A small masked image model, trained from scratch: decoder layers 3, trained on photos of plants and fungi (iNaturalist).
Rows from block 5 of the encoder of a small masked image model, named by matrix and row number. Rows with one number belong to one neuron. Each number is 500 + 50 x the weight over its row's rms, rounded and kept within 0 to 999. All counts start at 0. Numbers have three digits each.
After each neuron's rows are labels from the 100 images, of 14848, where the neuron reaches its highest value: "responds to" is what is common among them. Only what is clearly more common there than usual is listed. The data: photos of plants and fungi (iNaturalist).
# fc1: MLP up (encoder.blocks.5.mlp.fc1.weight, 1024x256), inputs 86-171
# fc2: MLP down (encoder.blocks.5.mlp.fc2.weight, 256x1024, transposed), outputs 86-171

fc1.377:467464484604504367470572550481523500455456439516436541502441487466477515447546386506412454507487588507510445628567476542431571599391465524598473526477440474431598522523470464548486504472564474530495476547447442490609537524492511500600585465534571514481538562
fc2.377:423556544482520486486447515629521547408520445412520538476480428553574510499558446560536515555498503525480475539527494548486502464452487501375456495487448442436473504453438550458548453583428569457570494552629502535441469540439419557447502523476550485558548493
responds to: order Asterales; family: Asteraceae

fc1.180:510392478415545516551488380451431436468479479403513511500492517457552357520487572488471607470494545586558411501490444448474493460460576586437425509437563426544532430523486489524472424500516510462570536434435501494469437482482528470508505488520495551439468452
fc2.180:570475449473514501515532467415438461476529513461490494515494536523464419532481541485506473516485543471443535530540562580425507503484514427509411475531472509408436549410454466478482495477469571511517504520514542414481493528455493567368438454560428486487553537
responds to: class Liliopsida

fc1.581:531493449586509434492581590528576487583568497535455529552415454509508510549473492449446538470520528461524458411563480429529478594516525488525437535607522450472560491521454483542543546519558477536510540509442539429476412449491508490515442496424555451508446500
fc2.581:509525442473468560450523545471444480467512458438444441615552478557485490452507495442658475489587498531471573500570483504531536567500488439469485489481393592547485470522505456445441524506446565507532416525463471545501578515512502615449563484535522477437505579
responds to: class Liliopsida

fc1.176:526413454499567508557480437497445344542503518477525450528428471427492573618518533556476495515438607486511532560451574510472502519460494475564579562471533571569461527461500494586554555493534453598526498487550550434532550475552647425488483512440469589526446440
fc2.176:536545486485482515489509577632515556529588519511562491582501464531468588579494463541515521543539567522604521547496429434482451487520507541592508460510477573518467407516535450510520619570594499459456544455516574539459424531520476510503528499447476595482415541
responds to: order Asterales; family: Asteraceae

fc1.18:507469551600447513535516491528460460437453562553492497559488470423560453538536466409433519513489517484441426548526497519512545404447452493570502486531470542420602539471522507550477430487559571487579550453495490492529536514514447513460508530535421529453440550
fc2.18:530536454585510448551593531532555470501432494483440432541459477548416526515573512496525507488579487416480527573495526543506571480517438515504425463450436519522420546536454487508475522499517412459524545514480478546455545386504562422498479494451437501624466461
responds to: order Fagales

fc1.301:411526553567459486456493397507455443382441518540515475475451579550520492409490477466500381486449472461472621431543516481614474521537473563578569585457438474567513479477594550477446451497542435428352572528512497505487438589493479486445480505508519480490468429
fc2.301:527449480478435508535605495480478502577503593606558446459513473596521479509545461423541468542450517435564531465578468513560448468531413615538509484496434413543482465533496548440465566480504480525533589540478501443463559555490457528544525482494540521465536483
responds to: order Fagales

fc1.648:522523580508466476511439501502480527484483477490546499540533541461445469482452434423487550546473510556520484482499466558543469545479520523514549508386458558501448544416506489468422506481515483435411489477557425514483480514516350533544484499540518449548552525
fc2.648:557525464489467631567515433400537628494464527544548549511512430528487493576491514526547503469510489475477400611519432425528568543505562481468517480459515404530633522511567538453501534551497499451527502518370574410500576490550531561553444480384387506477519483
responds to: order Fagales

fc1.449:448552492509550468479446535393497490481455624506439472491412559469526572488542557453445507428376562451499442551513542577529537479493448544514514511472565524471554457423471475496523508523620409536506456535449455511490373472492482527478443474570416503564439518
fc2.449:523472373388514495457540518429499540561429415562530510453474499560478561546455490475457540608419520454509490537490526478489519480500500500476463572504516550521462454511432546557457565511560472442466610600494447618464431544456518612460560467610456488578430479
responds to: order Asterales; family: Asteraceae

fc1.151:404518568477513507526531456510500468455478653484516486489546509542524453523477392490425459509567437423540508524444530455438536475569513606566484512469459465502527512498489465607489471454561524473525474480477563499447495511476527528494415521539485617435465455
fc2.151:492434533560440545517464554472523449456585603493482418551522511489538472488566489510491452541525467507551481536472401523427501460490610522517534520406597488518481472453482474530536571543507513521565450520399592502471430519446481492507562430551381513445496518
responds to: order Asterales; family: Asteraceae

fc1.612:505409647479458502513558576514442593521584442495563447557457467420505579437388522528422502638424500486506411416487495473495485452524497496429537501546530558540471531475497504584443497503554520429395443494578519441550609569419467499496415437552498501441439519
fc2.612:490490511502421605532466491603517431459504436445453524530523416396515596450416576515537542556458516489457502470498466406458410585412517551512514503551519478502544473526558631501486521538576480405377468484602450545481527501439476541468477406535456495435501599
responds to: class Liliopsida; order Caryophyllales

fc1.208:491529435472632471485488541571497513488588559541537556491440516518482505499525488528515433527557536513481444412466520486640544515510487445511538449471425499514587539494453459592490456518439498581527499573571492480496554621439496420516524556485459533405473510
fc2.208:484549471492477436504451563445552500489489473466544468472445507543524599511456432456463537557558522481578419509528419560516405481484453589539580498500549496581480500483613487566418584491471499480492565502480483477550498488556436478434428518604575454479447502
responds to: class Liliopsida

fc1.677:533519548535433445476547580560416552440401504511454571492492499473488502501587704499550454569502520458537410437541577453455501440481498457544438522508514539426451551484459460512414586526486611449551546512446467435514485491472565503493500548488560503501478478
fc2.677:538579541549458517506555520522460525547535588546448495458528607425557427509501405484483501598515557450448559521565483491519412576475492545394462503535495522447418466458559500532463453428596378475375478494488486651487489453508417491492489485572444576519513567
responds to: class Liliopsida

fc1.88:483510518528565520506543471341495525616492497430560388457539475483449488544489469497442433465551453448518466455524455515531433402549473449451621495523535448459521588462454476551452459419473607468525555510551535573413471497506487454497501545490501571483509479
fc2.88:436487494517581469555444509500480566526500378503561468442460516634481546447511483498558597485553489457453488461423486506472460507551505506456582543530564519407603432467505465406448475452466459507487515525572508555459525465566530525467547609516447464527582525
responds to: family: Cactaceae; order Asparagales; text has "cactus"

fc1.291:472503528509553568476530489486483488508564518483469499493490442395490528635519583483443576489482474486536406418510487489514452514548485544416465488494476489531519513491531561512515555536622451423452404568493585426565528479456598511421527524524462555513466478
fc2.291:502430512545452525569481453556482489471493437452445491547496409539552531519426580504458486457418530499525481508534613476460486565493476532537520480514447508433568630410550476401540542515538473425395541504488521534519470529551464553439472518551432466411583461
responds to: class: Liliopsida; order Caryophyllales; family: Cactaceae

fc1.373:492483529483493518559513504550503486435424460552510474488444502397511464501476548455357538493451543538483485585489466456453689573515531468518426415537528451485464502537546504433510533526483505515484568516388501425452551433534508386543377518524563483475422475
fc2.373:554479517483496545467508509531429567488468517434464508507501485576435512580434488540584526527525542491514453491472536464530552507471511448467460559569512600525498465524499446543429456515416521541542557529536501578481529477526545455513432541501445438446545615
responds to: order Fagales

fc1.630:490489527566521553507507543453507428504526560573547456481494445462440493547402535530554548525484415441444527508546477449423573487470500460530569479573509489509491510496555480490468600517553512465530455453443500520525530514455459574464494515516510504531462513
fc2.630:465518558497523505443407496595465527497467453564510491561516480500529482521611560511491494531522559458555488414482481519542492521549522504540464475517505489508505510613513451480485495538532535481509587569576599560531517541538513413471583489424474505432573453
responds to: order Asterales; family: Asteraceae

fc1.292:488450608486455421505573530490507572549457574464581452491632462530444467493512471517525491503486542511569547444456583511450449433546445567566546443519473442517478599502522520571486511453526427500474581519492515532477584539496449484415460404573535449467491502
fc2.292:501532422526511465483562492485574532520543503545491579493444557422549552535455482519501508495557517444524509537513454494506573535552592438475455469466473531586420484476530432555450484443523523514423605518555457454493581416546479544609505485474484474599529536
responds to: order Fagales

fc1.36:520519443521591508494460454470485446530535569443512491533393476433530467432583540519433522498500573440506451591606442575446433470437490445627484520575555517565610504409540477532542474510477535530595496503500542456602404583504459501457427421521467526532445545
fc2.36:497435419484566504557617545537475538445505392552523553429500398481564401487562454470514493519503480498484494594478521454508531531464509551504498538510529567544476484427482597549543491584449452520444442525488459571545527545450549418499398549496361486467403480
responds to: order Asterales; family: Asteraceae

fc1.766:449513471500582511456461471466460475513500466559521497558539504445493506480533518538451549520506470436531554505582509366458533426520488493492516507435479483578502551372461500503470441444537458522548490502470446403570525514493484452593486501458537451482461488
fc2.766:551523493490590487511496527378492556560459518477485571466633540547555513455578493573426546519478441459422502561473449488568527577492492391418517472490523530503529554509429476525559538542619494492553431544468517509541572471435452511537493479480504496545458507
responds to: phylum Basidiomycota; class Agaricomycetes; kingdom Fungi

fc1.607:482447553468577489419567448550489552435480492490511455520518488550484598598473553528504600494550542480490565421478478510333462590495559431459508495462531564538458553488487537480501450478533520544498478459635450533566490545373482524500532490491546544400480446
fc2.607:435528457479440510554497519512512534486531613448479496470425488438452422486510440535491455506499490519496444481507464529470549474467519523587568429482392578527486576476504447476522514501472468382485448541466543601503491521571496585566459459562498393606537480
responds to: order Asparagales; family: Asparagaceae; text has "yucca"

fc1.423:548454527518411486502472600465541514492513581545551569477536566547506511553473523572489541455493450449477437579578544390514482425438480530587503563551457536541443484572474475536512545574466453551532519487485529484513570476509545564452512581442581539534498479
fc2.423:563556572520507490448494492501514492441631479527555542462532431479515449536415504440513573482479533487481444486510516469464472494540503515445483508433417533468447535390465467441460375517499484508434405499537521585544492489527432532600487443473453483508545563
responds to: class Liliopsida

fc1.303:513491464491417431447465454490475422497368602568450457490416527406479514444493422504488543498466531514527450581613530484587480461439528446530513587546462479540394521527522509487384529491541535519547428573499483487543468441582413420468464462536545449390549545
fc2.303:434520481505493491516459492578448474475520458554428496434523404420503508481543511459434518417491545561437510449403520459497427535432498594570530538449459436518550372546500453537487535507418493530527456508514435516540573474556498498499485482511636412521481543
responds to: order Pinales; class Pinopsida; family: Pinaceae

fc1.131:518468496488578498621546484527480520544491530491523471537468456390564502552447512549400577483473532417491473514520450525525546476407546493451537568427499475483539538537533504548522465563513483463534564573468560493446455523507510480444485416466520492524465393
fc2.131:390477440477442442489473450459387449525480506507498473590497595541536481462537549493527526510509477506482505444464471551473486452483535529522511483553410523480556499402536541526549530465519550498520479478485438433533449522507492482539524527550571405538471524
responds to: class Liliopsida

fc1.764:578456540550497488493475553543508580473516518483486631460606463438583456583567552552441512525518482470500565414485412463474484573581522584420468516559494487489553494510504544528483472550475482496468510546533466461563493567406533511501495481549454547576515474
fc2.764:401486404501516479534418452511441423551523583534535405475547535426477437555453567431461473488512453572550466419552463472556524413496527496549577447444474452473569532475472471479447520544486483469516473439447496513415569505544488509530410429578577462528523549
responds to: class Liliopsida

fc1.367:557458575535538505555406598529492459435505497482551542550515460396440481578474493495492472512459541338553525478412558507424536422508534464530514560502471530530512562454445570518463636471573406476484510506465533542492481509448516528487427510518485482462471583
fc2.367:534499489574446487526478462562583574440574470521531501489481505378452579526521427574465494479559526540568426492397398454511489530506416419464560535525487501450482411555476369402434587521459549515481390483501483523377452434521496535508528506507458557468513461
responds to: class Liliopsida

fc1.165:496532570433487482478458548517498452605470581528516499459407559410409516503548485560463563470542389462483414528585495513501565506533578439472483498468531461436542390427559583520464562500544446510569529578523519473467461574467426554397492451498443545492433490
fc2.165:497437548466470473519433518524474506444544406482485422606518474533522542478547594516420524600434563490466497482472404442430528483501481440523526493540579524493339487536479444422536498484526525533466503590463493509453457456621474548454429457581582481454543468
responds to: order Asterales; family: Asteraceae

fc1.685:555481509497556578483485460531540512532573515489515578506451535554506539607475574549491386501498559397529607462495453523459409610539484457416487592500514452504522541508560575548542457513507520499467417473575516472572443521412485596570597518449415488510522494
fc2.685:522575485429441472438418523542403537463453532448595445477529476466478483480444475458483508510552521527538370525561557499457470522518434504565491536364426552689499500566518538485393581385537523502515534517484508537554584462500506465495505504593464426572470520
responds to: class Liliopsida

fc1.307:513440568443472485499575485414384434473454527497491331509463512389531539496623437495506488491478531562577445517520515495539489421428398548568551546513469464427503500545561485540516390530543529456523585495492403487461484579493501478516506467445530493455499524
fc2.307:464546494494541515404509511564553527467481476519468521553432508495446453400453433499509507503513484514394524463510504470463585481515557491528540452527523598522413477542483506490518520486416518538503591497558526570632425437633490533532418509497497480569500441
responds to: order Fagales

fc1.51:501410582493438481508620504553441463450496636618486578455511456496380495481448469581506493478457417462591506441489528550496456489416478465498501511507496497589520499556522537525374494505503498482511559493453580550521558572493414383469651496483570462518498494
fc2.51:599523486463539518528521568477531437505519474476479427513513547536461465553497458460535411416559575452581462528618524516460462472498495501513498575454483500535521563567442478443466406514543540581468537407392494495541447609442600596490421527616477477450473447
responds to: order Fagales

fc1.43:434452545512444473443564423441512477420513472532550432475475539501529560392508437488485486439520491510539517489549566379510549454538501503531552465421450457581487467545500544491381547458534500540512635476384496528507528525518467407468470505598483451426513544
fc2.43:485514520448453520580477562556437610443455439515506432523496485531459507474505565487462542399514445416529444536457525549505460478554513514512426556491515397438422505536542487437503474442567491526490504514351513452475507471517452446429518456524624484495462506
responds to: order Fagales

fc1.468:542495560499412401563552468491458576395435623555440484455429538577481547476483438581591499519504468539401527456551524451448518417408526438534554530552508570512487522527480505491523455593563477431573529528416487497494552498535479507554552536533440499523507551
fc2.468:470547512464557568509516447517552527477524494416484523500513415564493531433427572499481449493481440479621466524463444500448466540466521485498556563489514530466490507510533438526485470505474487616563382549515524412532437568520477476558510472525476498512501571
responds to: order Fagales

fc1.558:517490554593571559547582476536564541541513525569661492444507526437560453596505435506508525545529543567450533565579572507519390458562516445514557571500541534503566518513505568574505400477471582531537537533497484506437507453470481461519536462419422485534487458
fc2.558:611540458509453427590470523463475531512507451455510449460477575561539501430517497457532539470501468494514439562543558510484485495662529487510509471437494579538458496471457532481478423513478514518479518526528471625473504444492483522583474529503410486481640476
responds to: order Caryophyllales; family: Cactaceae; text has "cactus"

fc1.536:445500531502436519554506437504431531533473589568471533409485528525564487411533530475482459538529478583462542561545391433554605457441573450520608397503467525517532504548589476584561512498488499465524512513493512463530591439547455422433553511442505452416473472
fc2.536:494512415573558499461492470492516435438515481363545458563611389435536425515565501485518480499511580531489460529472499468552509508631510560542390554485471555458428592562486526466512532571513478438465452494526530544440484538438445534461431476434487400425530571
responds to: order Fagales

fc1.704:391419520525426417529484440480485626482425568565552445488512487477488484503586540487530425563538478482603584467591509512535549434384497488529486562537493579440521437502598521545519470477537540422509466524462498539506563538571502390496430477425462559482514538
fc2.704:534678473559521482520496504486528563534450442540508503564477431490552504509506475492509528421483600551532502570550524494505575540576496520511493493458473592427462593437610468527512442542505513473467580477501527494491421459503493458524512561516486516503488559
responds to: order Fagales

fc1.611:505433461523456522507547419493537451575497473503501523555485561441548511517568556465481444458513518450477480492543427428576596520584543499508565486475536461489471456463457416407575500461559479450491483464496516484483420484538502517483532452488537509457420482
fc2.611:409474504439524543476516503505501420582490535579493520475529561396543476569512523414477431405574435610519521379486471501567569445479520401569578488523547517490494455561462411500530499528474471483444585540463460461460563398487519509534553377493480540506478484
responds to: class Liliopsida

fc1.476:407417551491480548574423475485511504455512542592437433456504546465586394415464558422421439501470493455531491527528429528487492494425448495497487665472479601511504522525526451476491491529629420449469457489471507509498524469575512492406455471528535458452496545
fc2.476:508495442539537500554534576415556638504431540419515508484510435495574423431520500441485496494472518550522490539531536456493563543506559533571543414499491415447508524547513494515409463468406540498452503486447462567500568492506529450360531481529527460501520492
responds to: order Fagales; family: Betulaceae

fc1.359:480421441506543479523429534567535501409478560562513533468427519455485529512607578528437473373532547557485484435512609505518445479440551539519538427505516522461513548416434444521483490504591512468464493495478516534461511486425532491514480520616447500500459428
fc2.359:516514501411477445482411493496498499538436531508521466480471559576472509421530512549509496525558533454534537539392548432459439535532589555513540406576424472424528544584461534452565483395448505563461413480475458547473447491530464486450514515485455436558567493
responds to: class Liliopsida

fc1.297:507504486461509420535497497561477449540445592458477484549476502498442546520623422500473501494518406501589442486547479428459538485523485438483482518458542524570529555356478543461412528512584554511524504461523504472449561567489521477441571465524390485391465495
fc2.297:540530458561488459518488428486459563451583471535504407494549424494486484599479501526499537451526497475481460561469442500414529498533486545605604586521474482476556447501457487428624507494535518522496476539536448465480513456516522569499491563526604478542539476
responds to: order Asterales; family: Asteraceae

fc1.424:532537458401624568469535478482566535559522513428552521459472530437498492525442574562498445549573530628496489567560461498399493551486552551493532515546558595451439581520510500447477575481395547590568525503492479529403483403489550521489406522472556576469439487
fc2.424:463437521545570419436557527610479415490435531473479500364457577605626457502520537497483481597517516527492503498587498546520496517492528388435528486508542499483558474548524451495417453360543445464522480547561510379526412500478476488527556486485523582425537485
responds to: order Caryophyllales; family: Cactaceae