Weights of a small masked image model: encoder norm rmsnorm.
Rows from block 2 of the encoder, named by matrix and row number. Rows with one number belong to one attention dimension. Each number is 500 + 25 x the weight over its row's rms, rounded and kept within 0 to 999. All counts start at 0. Numbers have three digits each. After the name is the row's rms in percent of the matrix's.
# v: attention query, key and value (stacked) (encoder.blocks.2.attn.qkv.weight, 768x256, the v third), inputs 86-171
# proj: attention output (encoder.blocks.2.attn.proj.weight, 256x256, transposed), outputs 86-171
v.172 090:528465527506499504473479494505506501491524499466549453509494472464502511520510484468510467492524483497490550511504474475526521486528533487470500540430483509532506543462499551523539507479527497527526523485500518544510536493544457488505596497456448494446494515
proj.172 081:531525474459554522518514463508484479512468489527494489528503528525494484469500516518505598482485519479487488522476506512491470555486488489501489465541510520489534462496493471522512472509446522512491477505504499426508457535490524459534503512501488499497515507
v.173 085:484522498538486522484500471477483475537499524518525519474513542503479515489520487481536473466519473455562512477532494499469535453503490496548487516533521505436494486457508537484457507496492511508494491466466516503475485522513519504479500481544528529546483490
proj.173 086:493505535505478474489505492536498534503523525472518473484499493579513522496486501501518479460499471518459481451466508488509469494521484475513511493512482501554489519468519463493487548517498499495465539517500533487515472501487480507497493476486487486502499501
v.174 090:516550471517492518480540450453542539542508466514501507492502503462463461539498493504453451490492489530531457536517517491487484526516509514539488532479496505532484484543546501491467508457491493468469484519512530511517526492497481530507492495480488469505525511
proj.174 092:527462503460501499517476529503472496514502522503506472476550502515527525449478501509471466533492513484499505440526488507486537503477493510518539487500507502494504489487511520506509506465504489514522491523477473472522485495468489486509494512560507522481477490
v.175 085:493459539481528520494452493512471509505468528495489532527482493490491494473475483449471481458502471480538532496525506506471493515526473468519502489485490523513542518531498514541503499453457504520490530485475528498476519534481527516511486550476522467500518510
proj.175 083:479512494506505489523510510436512483510485496498520472482469540457515496526519521508504501501533496486460497507517489505493491476496492512447527491559493520526478517477488542478463487484573514481557508497504481524516480476500496476459501467484521497470514457
v.176 085:527544531508460487527495532488557498491479500483468515472515520522487422506520540522517530499532534530489456504507488521532482540486503509515500499475497499526553532519540509483494490458538467450488466498499482522530492475495503463528513487496515469510530461
proj.176 094:468495464507514517477517502493448509490504488530523513507474481506515510470537506436495501525481496476510509522508492453479467512452501517474469522522471494498508464509458494492477535507468486529503484515532469511517504492502480521507514520489527521511481509
v.177 096:454495533521506514466515506488452507508550528538501490500505515519525510548519479470485483444524503505529504515519511443508495536520450526511474490486493496461474495511487518479468456520501511478485517517481521491540496509501513519541460485484526459496485510
proj.177 099:509453485496470471483532493544540517477473550489485494548505504484472498470455508543505469485458508503519501452494509519502496486522493473520475540521492450527505495494533516530499523505511492536446479510510513523529506478459484485473497518541512502473548505
v.178 089:529555488498519528511499500524521550539486487498486535504488465469448507544498492535519511528498464484534506556555502459529481496512483532492487502534516456517567471512525502528487519445503495505492525541470447464501558516521477465501493524461503508501457506
proj.178 094:491545460477511500515483515498508502448467503504514531478522491464484491483518493521523525490458495507494541476492537519511495503444533476453514488493546547529483552499464518528522477525492549514542513494485488482536493513460527497510489486565522496462527477
v.179 106:450442458510527472471487496489502526514515476523530505523484535493498510483494504541476481422510515446523481488519500468494498519504440483506551460538451536472512501478500490492455511484489514484499533501497489498498465472520483553505482520487528479552497524
proj.179 113:480524518484459462496491485510483488512520548463489479491508493482498488524498495480542497530467504538484505516513494495492501453520503476492471518517509475520446472506519519503531510462567527525485444525495526522505511495460500503491453470544481466472517475
v.180 096:501468477508461454481490508493480517498496464506481558482494504455458483495509467525551478523511504526466519530515530492508486494533519515541477514493502544492513517534496548484485530469518495467508473488494473528513511447480500497520492500457470488481542494
proj.180 100:538509511497545485519488494485496481511458519515542470527501511543543512457495525496444502519499446500521502490496536431497495500492497478495493499542525499535511506478510493496522510499465496524505503565518511485504454492534502499511494500546517485482455492
v.181 092:492517504503506500483508532499487497488506517548482464525504505479497505476506520580506453537513508523502536514496507499533519519502479522509489460484542494521523520512475481509487532466481453488552495493484460551430482519483513518542487476539517510503487496
proj.181 092:519488492470468475519498457482521469501475506513506501471497532531537486544506516437475560492511519492499513508484473493461522477502493479480474464520455553510498479498542526515526455547506542519514536459500509477485508486479449481513521460482546448478503495
v.182 098:503499448519448453493551493520509526541517509499519495539470505505465455491532512488507488415504461486520509552466519494534465511502473452489496471487496490503499509497519538486511521481505506524483506489503543485499538476533484535561543522495488531481504550
proj.182 100:466558551481507496471520479482422503528453526545506512476515491491524488483473500506518507497485479481470498478526463511483512478519516502466539502538472506506489474471480497475476496508510514489527510522477456490482461513495535453484491484529487504529477475
v.183 102:501488490461501484466502522516492482479490481476501495491496479502488497558507492477476521493501498503531484465458522488486550496518450499483464494508490540542500522555534485504494521483497488500477486516463500491495501476504496520507492507481494479561499504
proj.183 102:517478460522488493527464473556469500512527477495533507516531506486477541466488505503543498471437546559492517518529465483495439471476534483524457497506500447505497485472472503566498545480520482496536476520534488500520490504464479468495507502483463523513522488
v.184 099:470488540544513539493482483522506547499502531446537476497496515480540500516455532454478460511508468479531465517460491478487474501506537514530442480523534477513539500472521502546514486490512489479510484520496493564483470515546466474500498484487477495507506564
proj.184 103:505521466501459502493491489505489497492519475582447524508489503493468492448536471502491535481512502493510491494487492523524537554521499507495549540471447437474477459514480489466488493502528503523518526426465498484546501553507494498518475507489498501526505531
v.185 118:501487461494539495473476525515456459530507486462504489522444485486474528498529480552478507500511516454491485500534517530496496521494454510483535514508488560480509515493486520536514487528474505452478508499490519484492487471509473507516486494486508469509468538
proj.185 117:479537495527497501506515486471475506481560520490493490488521494509466439511519516468500512513505488554483530488492495494511487472524573469480495475487528481518477490485510545518509498482522505561529448501517513497510472476510506492477493455498466484449540508
v.186 101:510489550450505474475511488501497496474528446475502479527497484501520509481502475494504468540523486451545503515499498509456530511529455511467569509517500516482516491510492524504520507467488526502512504493468484529441478522510512529488510540521490485481473521
proj.186 105:493495460524510474519489495485525523450523493496488536450509522559486476507531525478494539464461516535505542515491470499541481496483522497511504514498526450515499507521516483459499475494550517518497494514491497449517521494517488480518478486532527490507538518
v.187 102:523506477505522509543482519474516476479500550523491531482507456482500496534494499532482477551477507564484506522493512522477498529477532486506457520533515510522477512509469487521505524497491491547533509500504463466485469473461474487495527489456467512497497498
proj.187 107:535448487507558503479455459492505497520506448481527506490520510519536560517500521464518505504564481498509473469506486451481519483480514527492491466493490515434534497542533479508480510500490464449481474512511532551488540506488491515496510504537507479482480482
v.188 075:482489541496466492503498482514487524472506476472476525504507493518524481532505514521473455475530486537508498503549529493485472524493491451474518477485531525543540538551505484518517490499527522482491531508456526503491479492534522494542464520521526497510490471
proj.188 079:492507465511465476529498513537508485482487493526491530467522521475517517497480477481491506557455510471489492465487499477488492462539507505544488520468490463482521487526560546500478442486512516527536528477524486481474487524459481484507493506500497497425544494
v.189 100:472530469486481494483493532518481504497502495446466478502484477508503510505515498536446533519554521468477532516515507462507499512538477528487530482514493492502505478490517510540494481479515479431509458506492517507518468546474465479493495502552510510514428507
proj.189 101:513469445505483483506466500493506472512492483531517539501525531535556445500488506514518528505458475531499553474453489534472527487472543492507515471481515501533512542491484480503504505540477532511519483503497503470475514481527517496515536492484511448488521530
v.190 104:488529507547503514520509476534566496494475514541521474495525518515508491502510509474519495493496512538460492536526472504506507456482518490523487429506516528518532473498503510510515516475517465529521525525493488502441514502500490465538488506510431524509513510
proj.190 108:471496501452517522534493508483483505520493472494530488493491486473522500521452493500529477508568446464509498511513517518482530529519504473469524469478475504493503528493471461478496452499481482463500548452474461526497480520505508460475495510511530497486494496
v.191 109:525506484520488512556483471489500507477518493520465515472524484502542519505482520536513535583514506555451562507501511508497496486508521487505494472485482493491485507450484481519520520487546488490515485478513506532504518552480508466494500505479491522469514461
proj.191 108:475444496499512507508471490475476472493524493486513496529490490486522506533501492462466457494523502471525503492544506485488527507460485518501517492454504534467546524515490472489490451508483488484497510498479528514473509463538502534509500474483501465481500527
v.192 110:471480510504493456525486497493543497508500534491515506565474480480526475473513515495514492525474497541517502526486517508482512469481485500498516498515532519524473507478497514502525518469504510526463491535538503517498481497522503474471496499515490508466562489
proj.192 100:492505488482469485525515489472527475482508553498526505500525509469522480487515500471499498524536517509486551466498497458547469505493522485507507511521500501498501546465483503451511535479466558519515458527503494489537492473507488454466469501497504486496501494
v.193 125:475525456551521513502524509515506499485465477484457477452479522543508488520467486517502507508465503545532521490501496533507525496510470534497512525492481493532488483489447512520496475498475509520484518461480499503483463485534514518484496479495520492516490490
proj.193 128:518508467495542501491503480484543531530529510480502530478508469511513511527553496527502488492426535496457515507462483559507456519524503468524482525505484494485533481524491520479461473504481556475462538497493480512515471515528511482515491475466531467532485521
v.194 084:560521502537533492501457470526470471547499489528514473531538537527515559500460532498524496482468537491501493491509500539484465459516478480495511499456494507472484513486475481506509430484483465464476529534510518461448508494497492482497483491506518520538506496
proj.194 087:464487526485555507510502522501495503516513515485474522505464476495492502496506511516501470510516472480542503511524496488518493498488473511520482467484528479515490512490524506475455546548483517508501511468510510545486484496548541543490444503469494495488488526
v.195 101:475501491474549511471451461471499490480453487516493491507522530541489520515503502505507477454528481505550507491486477508488490526525518499484538481484481511475457452479461512502531476493514508494528539517499482502509478481528513444542492480541462491529482528
proj.195 099:521518484505513491510526482507470489509490514486490455483519479490541503498472508488509548470457512466486494539490472520516506522466472499534520530554486468490535493529500472504477505491500536484499534496525480552502461528531513516508476501464502522488491556
v.196 107:467492488494495487463484517515552468462519496529484524504487488540477433478490532512471475519565526503567471466487493524487493482522472527533516531532516470472502469511563519505504531472539464467561510468477484539473495522460520529511495477527527529492524485
proj.196 106:508556524482517527523464514520456463500511480536511559502462522485540521537494502454506558475483502516522471498538497510474478548494556511512505523472481483469538491539530508521531509512512474481472513494490471446495497502504510478542511435520533469521510511
v.197 102:501496528512481494539512488476518497526538527526509484490506510490483493487533488466505543483477490515499461509478493470505494465521499438489531481506474492566497540435511495479498488531478509522474485539532544533478472528474476542498499501493510492478510453
proj.197 096:487444523504493470527485491489470470463507531494461490538529489492516503470480495474529489487513496562483532524486510489490526492466507496494507520467504482463480480517484488516503508502506491505538504537490517510541530450519517481493531524475459498489509484
v.198 102:480479490501499557514509477479476481522546529484517499559500509516489571488529501480520510470543479494498481491511468492490503472460511483523497501525505484463471451515523502530539487497499455472541497508488525479509499540513525491453502480493510511486486525
proj.198 102:451498496511544447488485479531516492476494503506498457484508551507507455483490543462489487539502527461498484484491466491465503530538490482495506503516567506483475492501520508501470509485458510503511518495506487454502456520481499525491502527483482501514520529
v.199 131:547524476486507541476512551543457501486524466537489522470527510520507545514488526506513466494512531510514506491468494493518471516493498531462511462451458533489489504509509509528518502476531482460512496490471452497460511484545467502495489494507539507538538498
proj.199 127:518496517505508538507515490455454497468481473525464498475464533490493547552493503533497473469494480512546496507504487498478479518504498500562425496478473460495510480550505483536521438546500464477456529450502485475448509505499514530522479534476474504497471508
v.200 121:509504481482516513498523517515486538516487479530494484477481555522489432501481482473464471492480510479511467507559481486536455502500507488494592491520498515513472466506501570521498486458492470511502498472475519515527536499473529502493539492460537501539458501
proj.200 117:512492511481509528471487466530494489519524507496503520505521478528529506493487491474440486489437504475516503460463474527479534508490510518500509499525488509524516478523519510565510512529511490469498532500548480475529475549514530545560531479495513482464477529
v.201 097:539554499491480475484510519475475491525525493553536513508501512491496515484486551499502495436524512487528492468534505441502475462496471476495456551545510528508463462548557512500483529469536502503509477479503496510476557493501509498525499510543535522489520482
proj.201 096:490518524500482519512489517536443457495492459516522527478512515476497513470457506484457501494542490504542466543528528503514487515503531493506516466482489469469486518540510499547553542507513494495495498489498457495495478561450513485516464495506504505499558478
v.202 099:492491512520488530513460457489472507545494542518485528468517507517478484481486477493507519440506464482500451456515521496472530466479499511481515515514512527461496484507488454479482502533499494481488531493450470505536544508511539484495503505523538502500487494
proj.202 097:504480505490512495528499474546542494513481494517468473534478548497500498494528516495495547505494523513488479563511493490505482506510531482516523495473508503498487474517501574533478492503481499501534515465535464448469471488448490484510504517483455474549511536
v.203 100:517523525502488514505485489475543514483512515482528518454488507509485457516492478494457502503522507470514486531513454497487451513511536512512506482480451523530510494518536514490515475465520467495510496528520506508474490529511468521538501487506489499467502469
proj.203 108:572532486493499489479520515492468481459475492541497478458547508523487483504487483480506490524553461484489450508492509521499493494455500512496512532478491483498488533495508494537502512477496499483483472489477498544517527500498497496525537512535562506501550514
v.204 101:467495507480544467522532492491476530481481509529489497494509496505522559509539513491548511459529527505484511481485516526509479474482477485533500495495477484493521510458461485485483476498474470537526528553473490460463466507540490475476462514494499506549450449
proj.204 096:540508482483495470522449502534539521514468531505483427512454517491486553495487490526530480513503472504462534541500505462490478482521490508489464513491525522541482461510498500478477523541501568510526554484503479524473484509552492478467491498434476467464554482
v.205 105:500463459478506489476473518450494495500486482514488463520527496469519524505481497529527464562479495531436526497480516534490545480453513506521512521485473519501478509525469495495518470547507501461507538489517451474506508499558497530468522485490488482497476505
proj.205 104:503452502499498522515549514485523512491512478493504462508523530473515490535516501534502452477439504522528492535532469496532487511529521461503486485515517505540523532514498522495461481478486502534456529480522516484467477473491497522466445495511459523501503483
v.206 108:527494504529483526483497490528506485485506496447532499501473488469505510517522488508504536511447541524524525507458496552502530551546506496506466518486563488492497513435498461479532519476486545500490489500486529483529472508517493465475498458539526472516514504
proj.206 111:435557478493530527492492564432471534508509494471496523471478458515520502490520530548498504527494486499500496475490523460496508486501464516523509497553508483508556477507455487483493450509537454496517491492485456536493490485496511526498499500485531519520439543
v.207 107:557494518534465559485502467515483510487490501463491470460529503520482498516491477507473488512483489436483466501488485530487478507502487488508485477470532517522498507458493476541471483507481445472475505454483519489437532488501508537509505499485533518554507527
proj.207 108:516480485522569506467521538484505533511499473507443524473480453522429502476481486540471482493526460462488480489493493510519488478532511508500493500463495473483504484510512479535493525507548482498498496460483476475511518547489517519490489536503504499499487572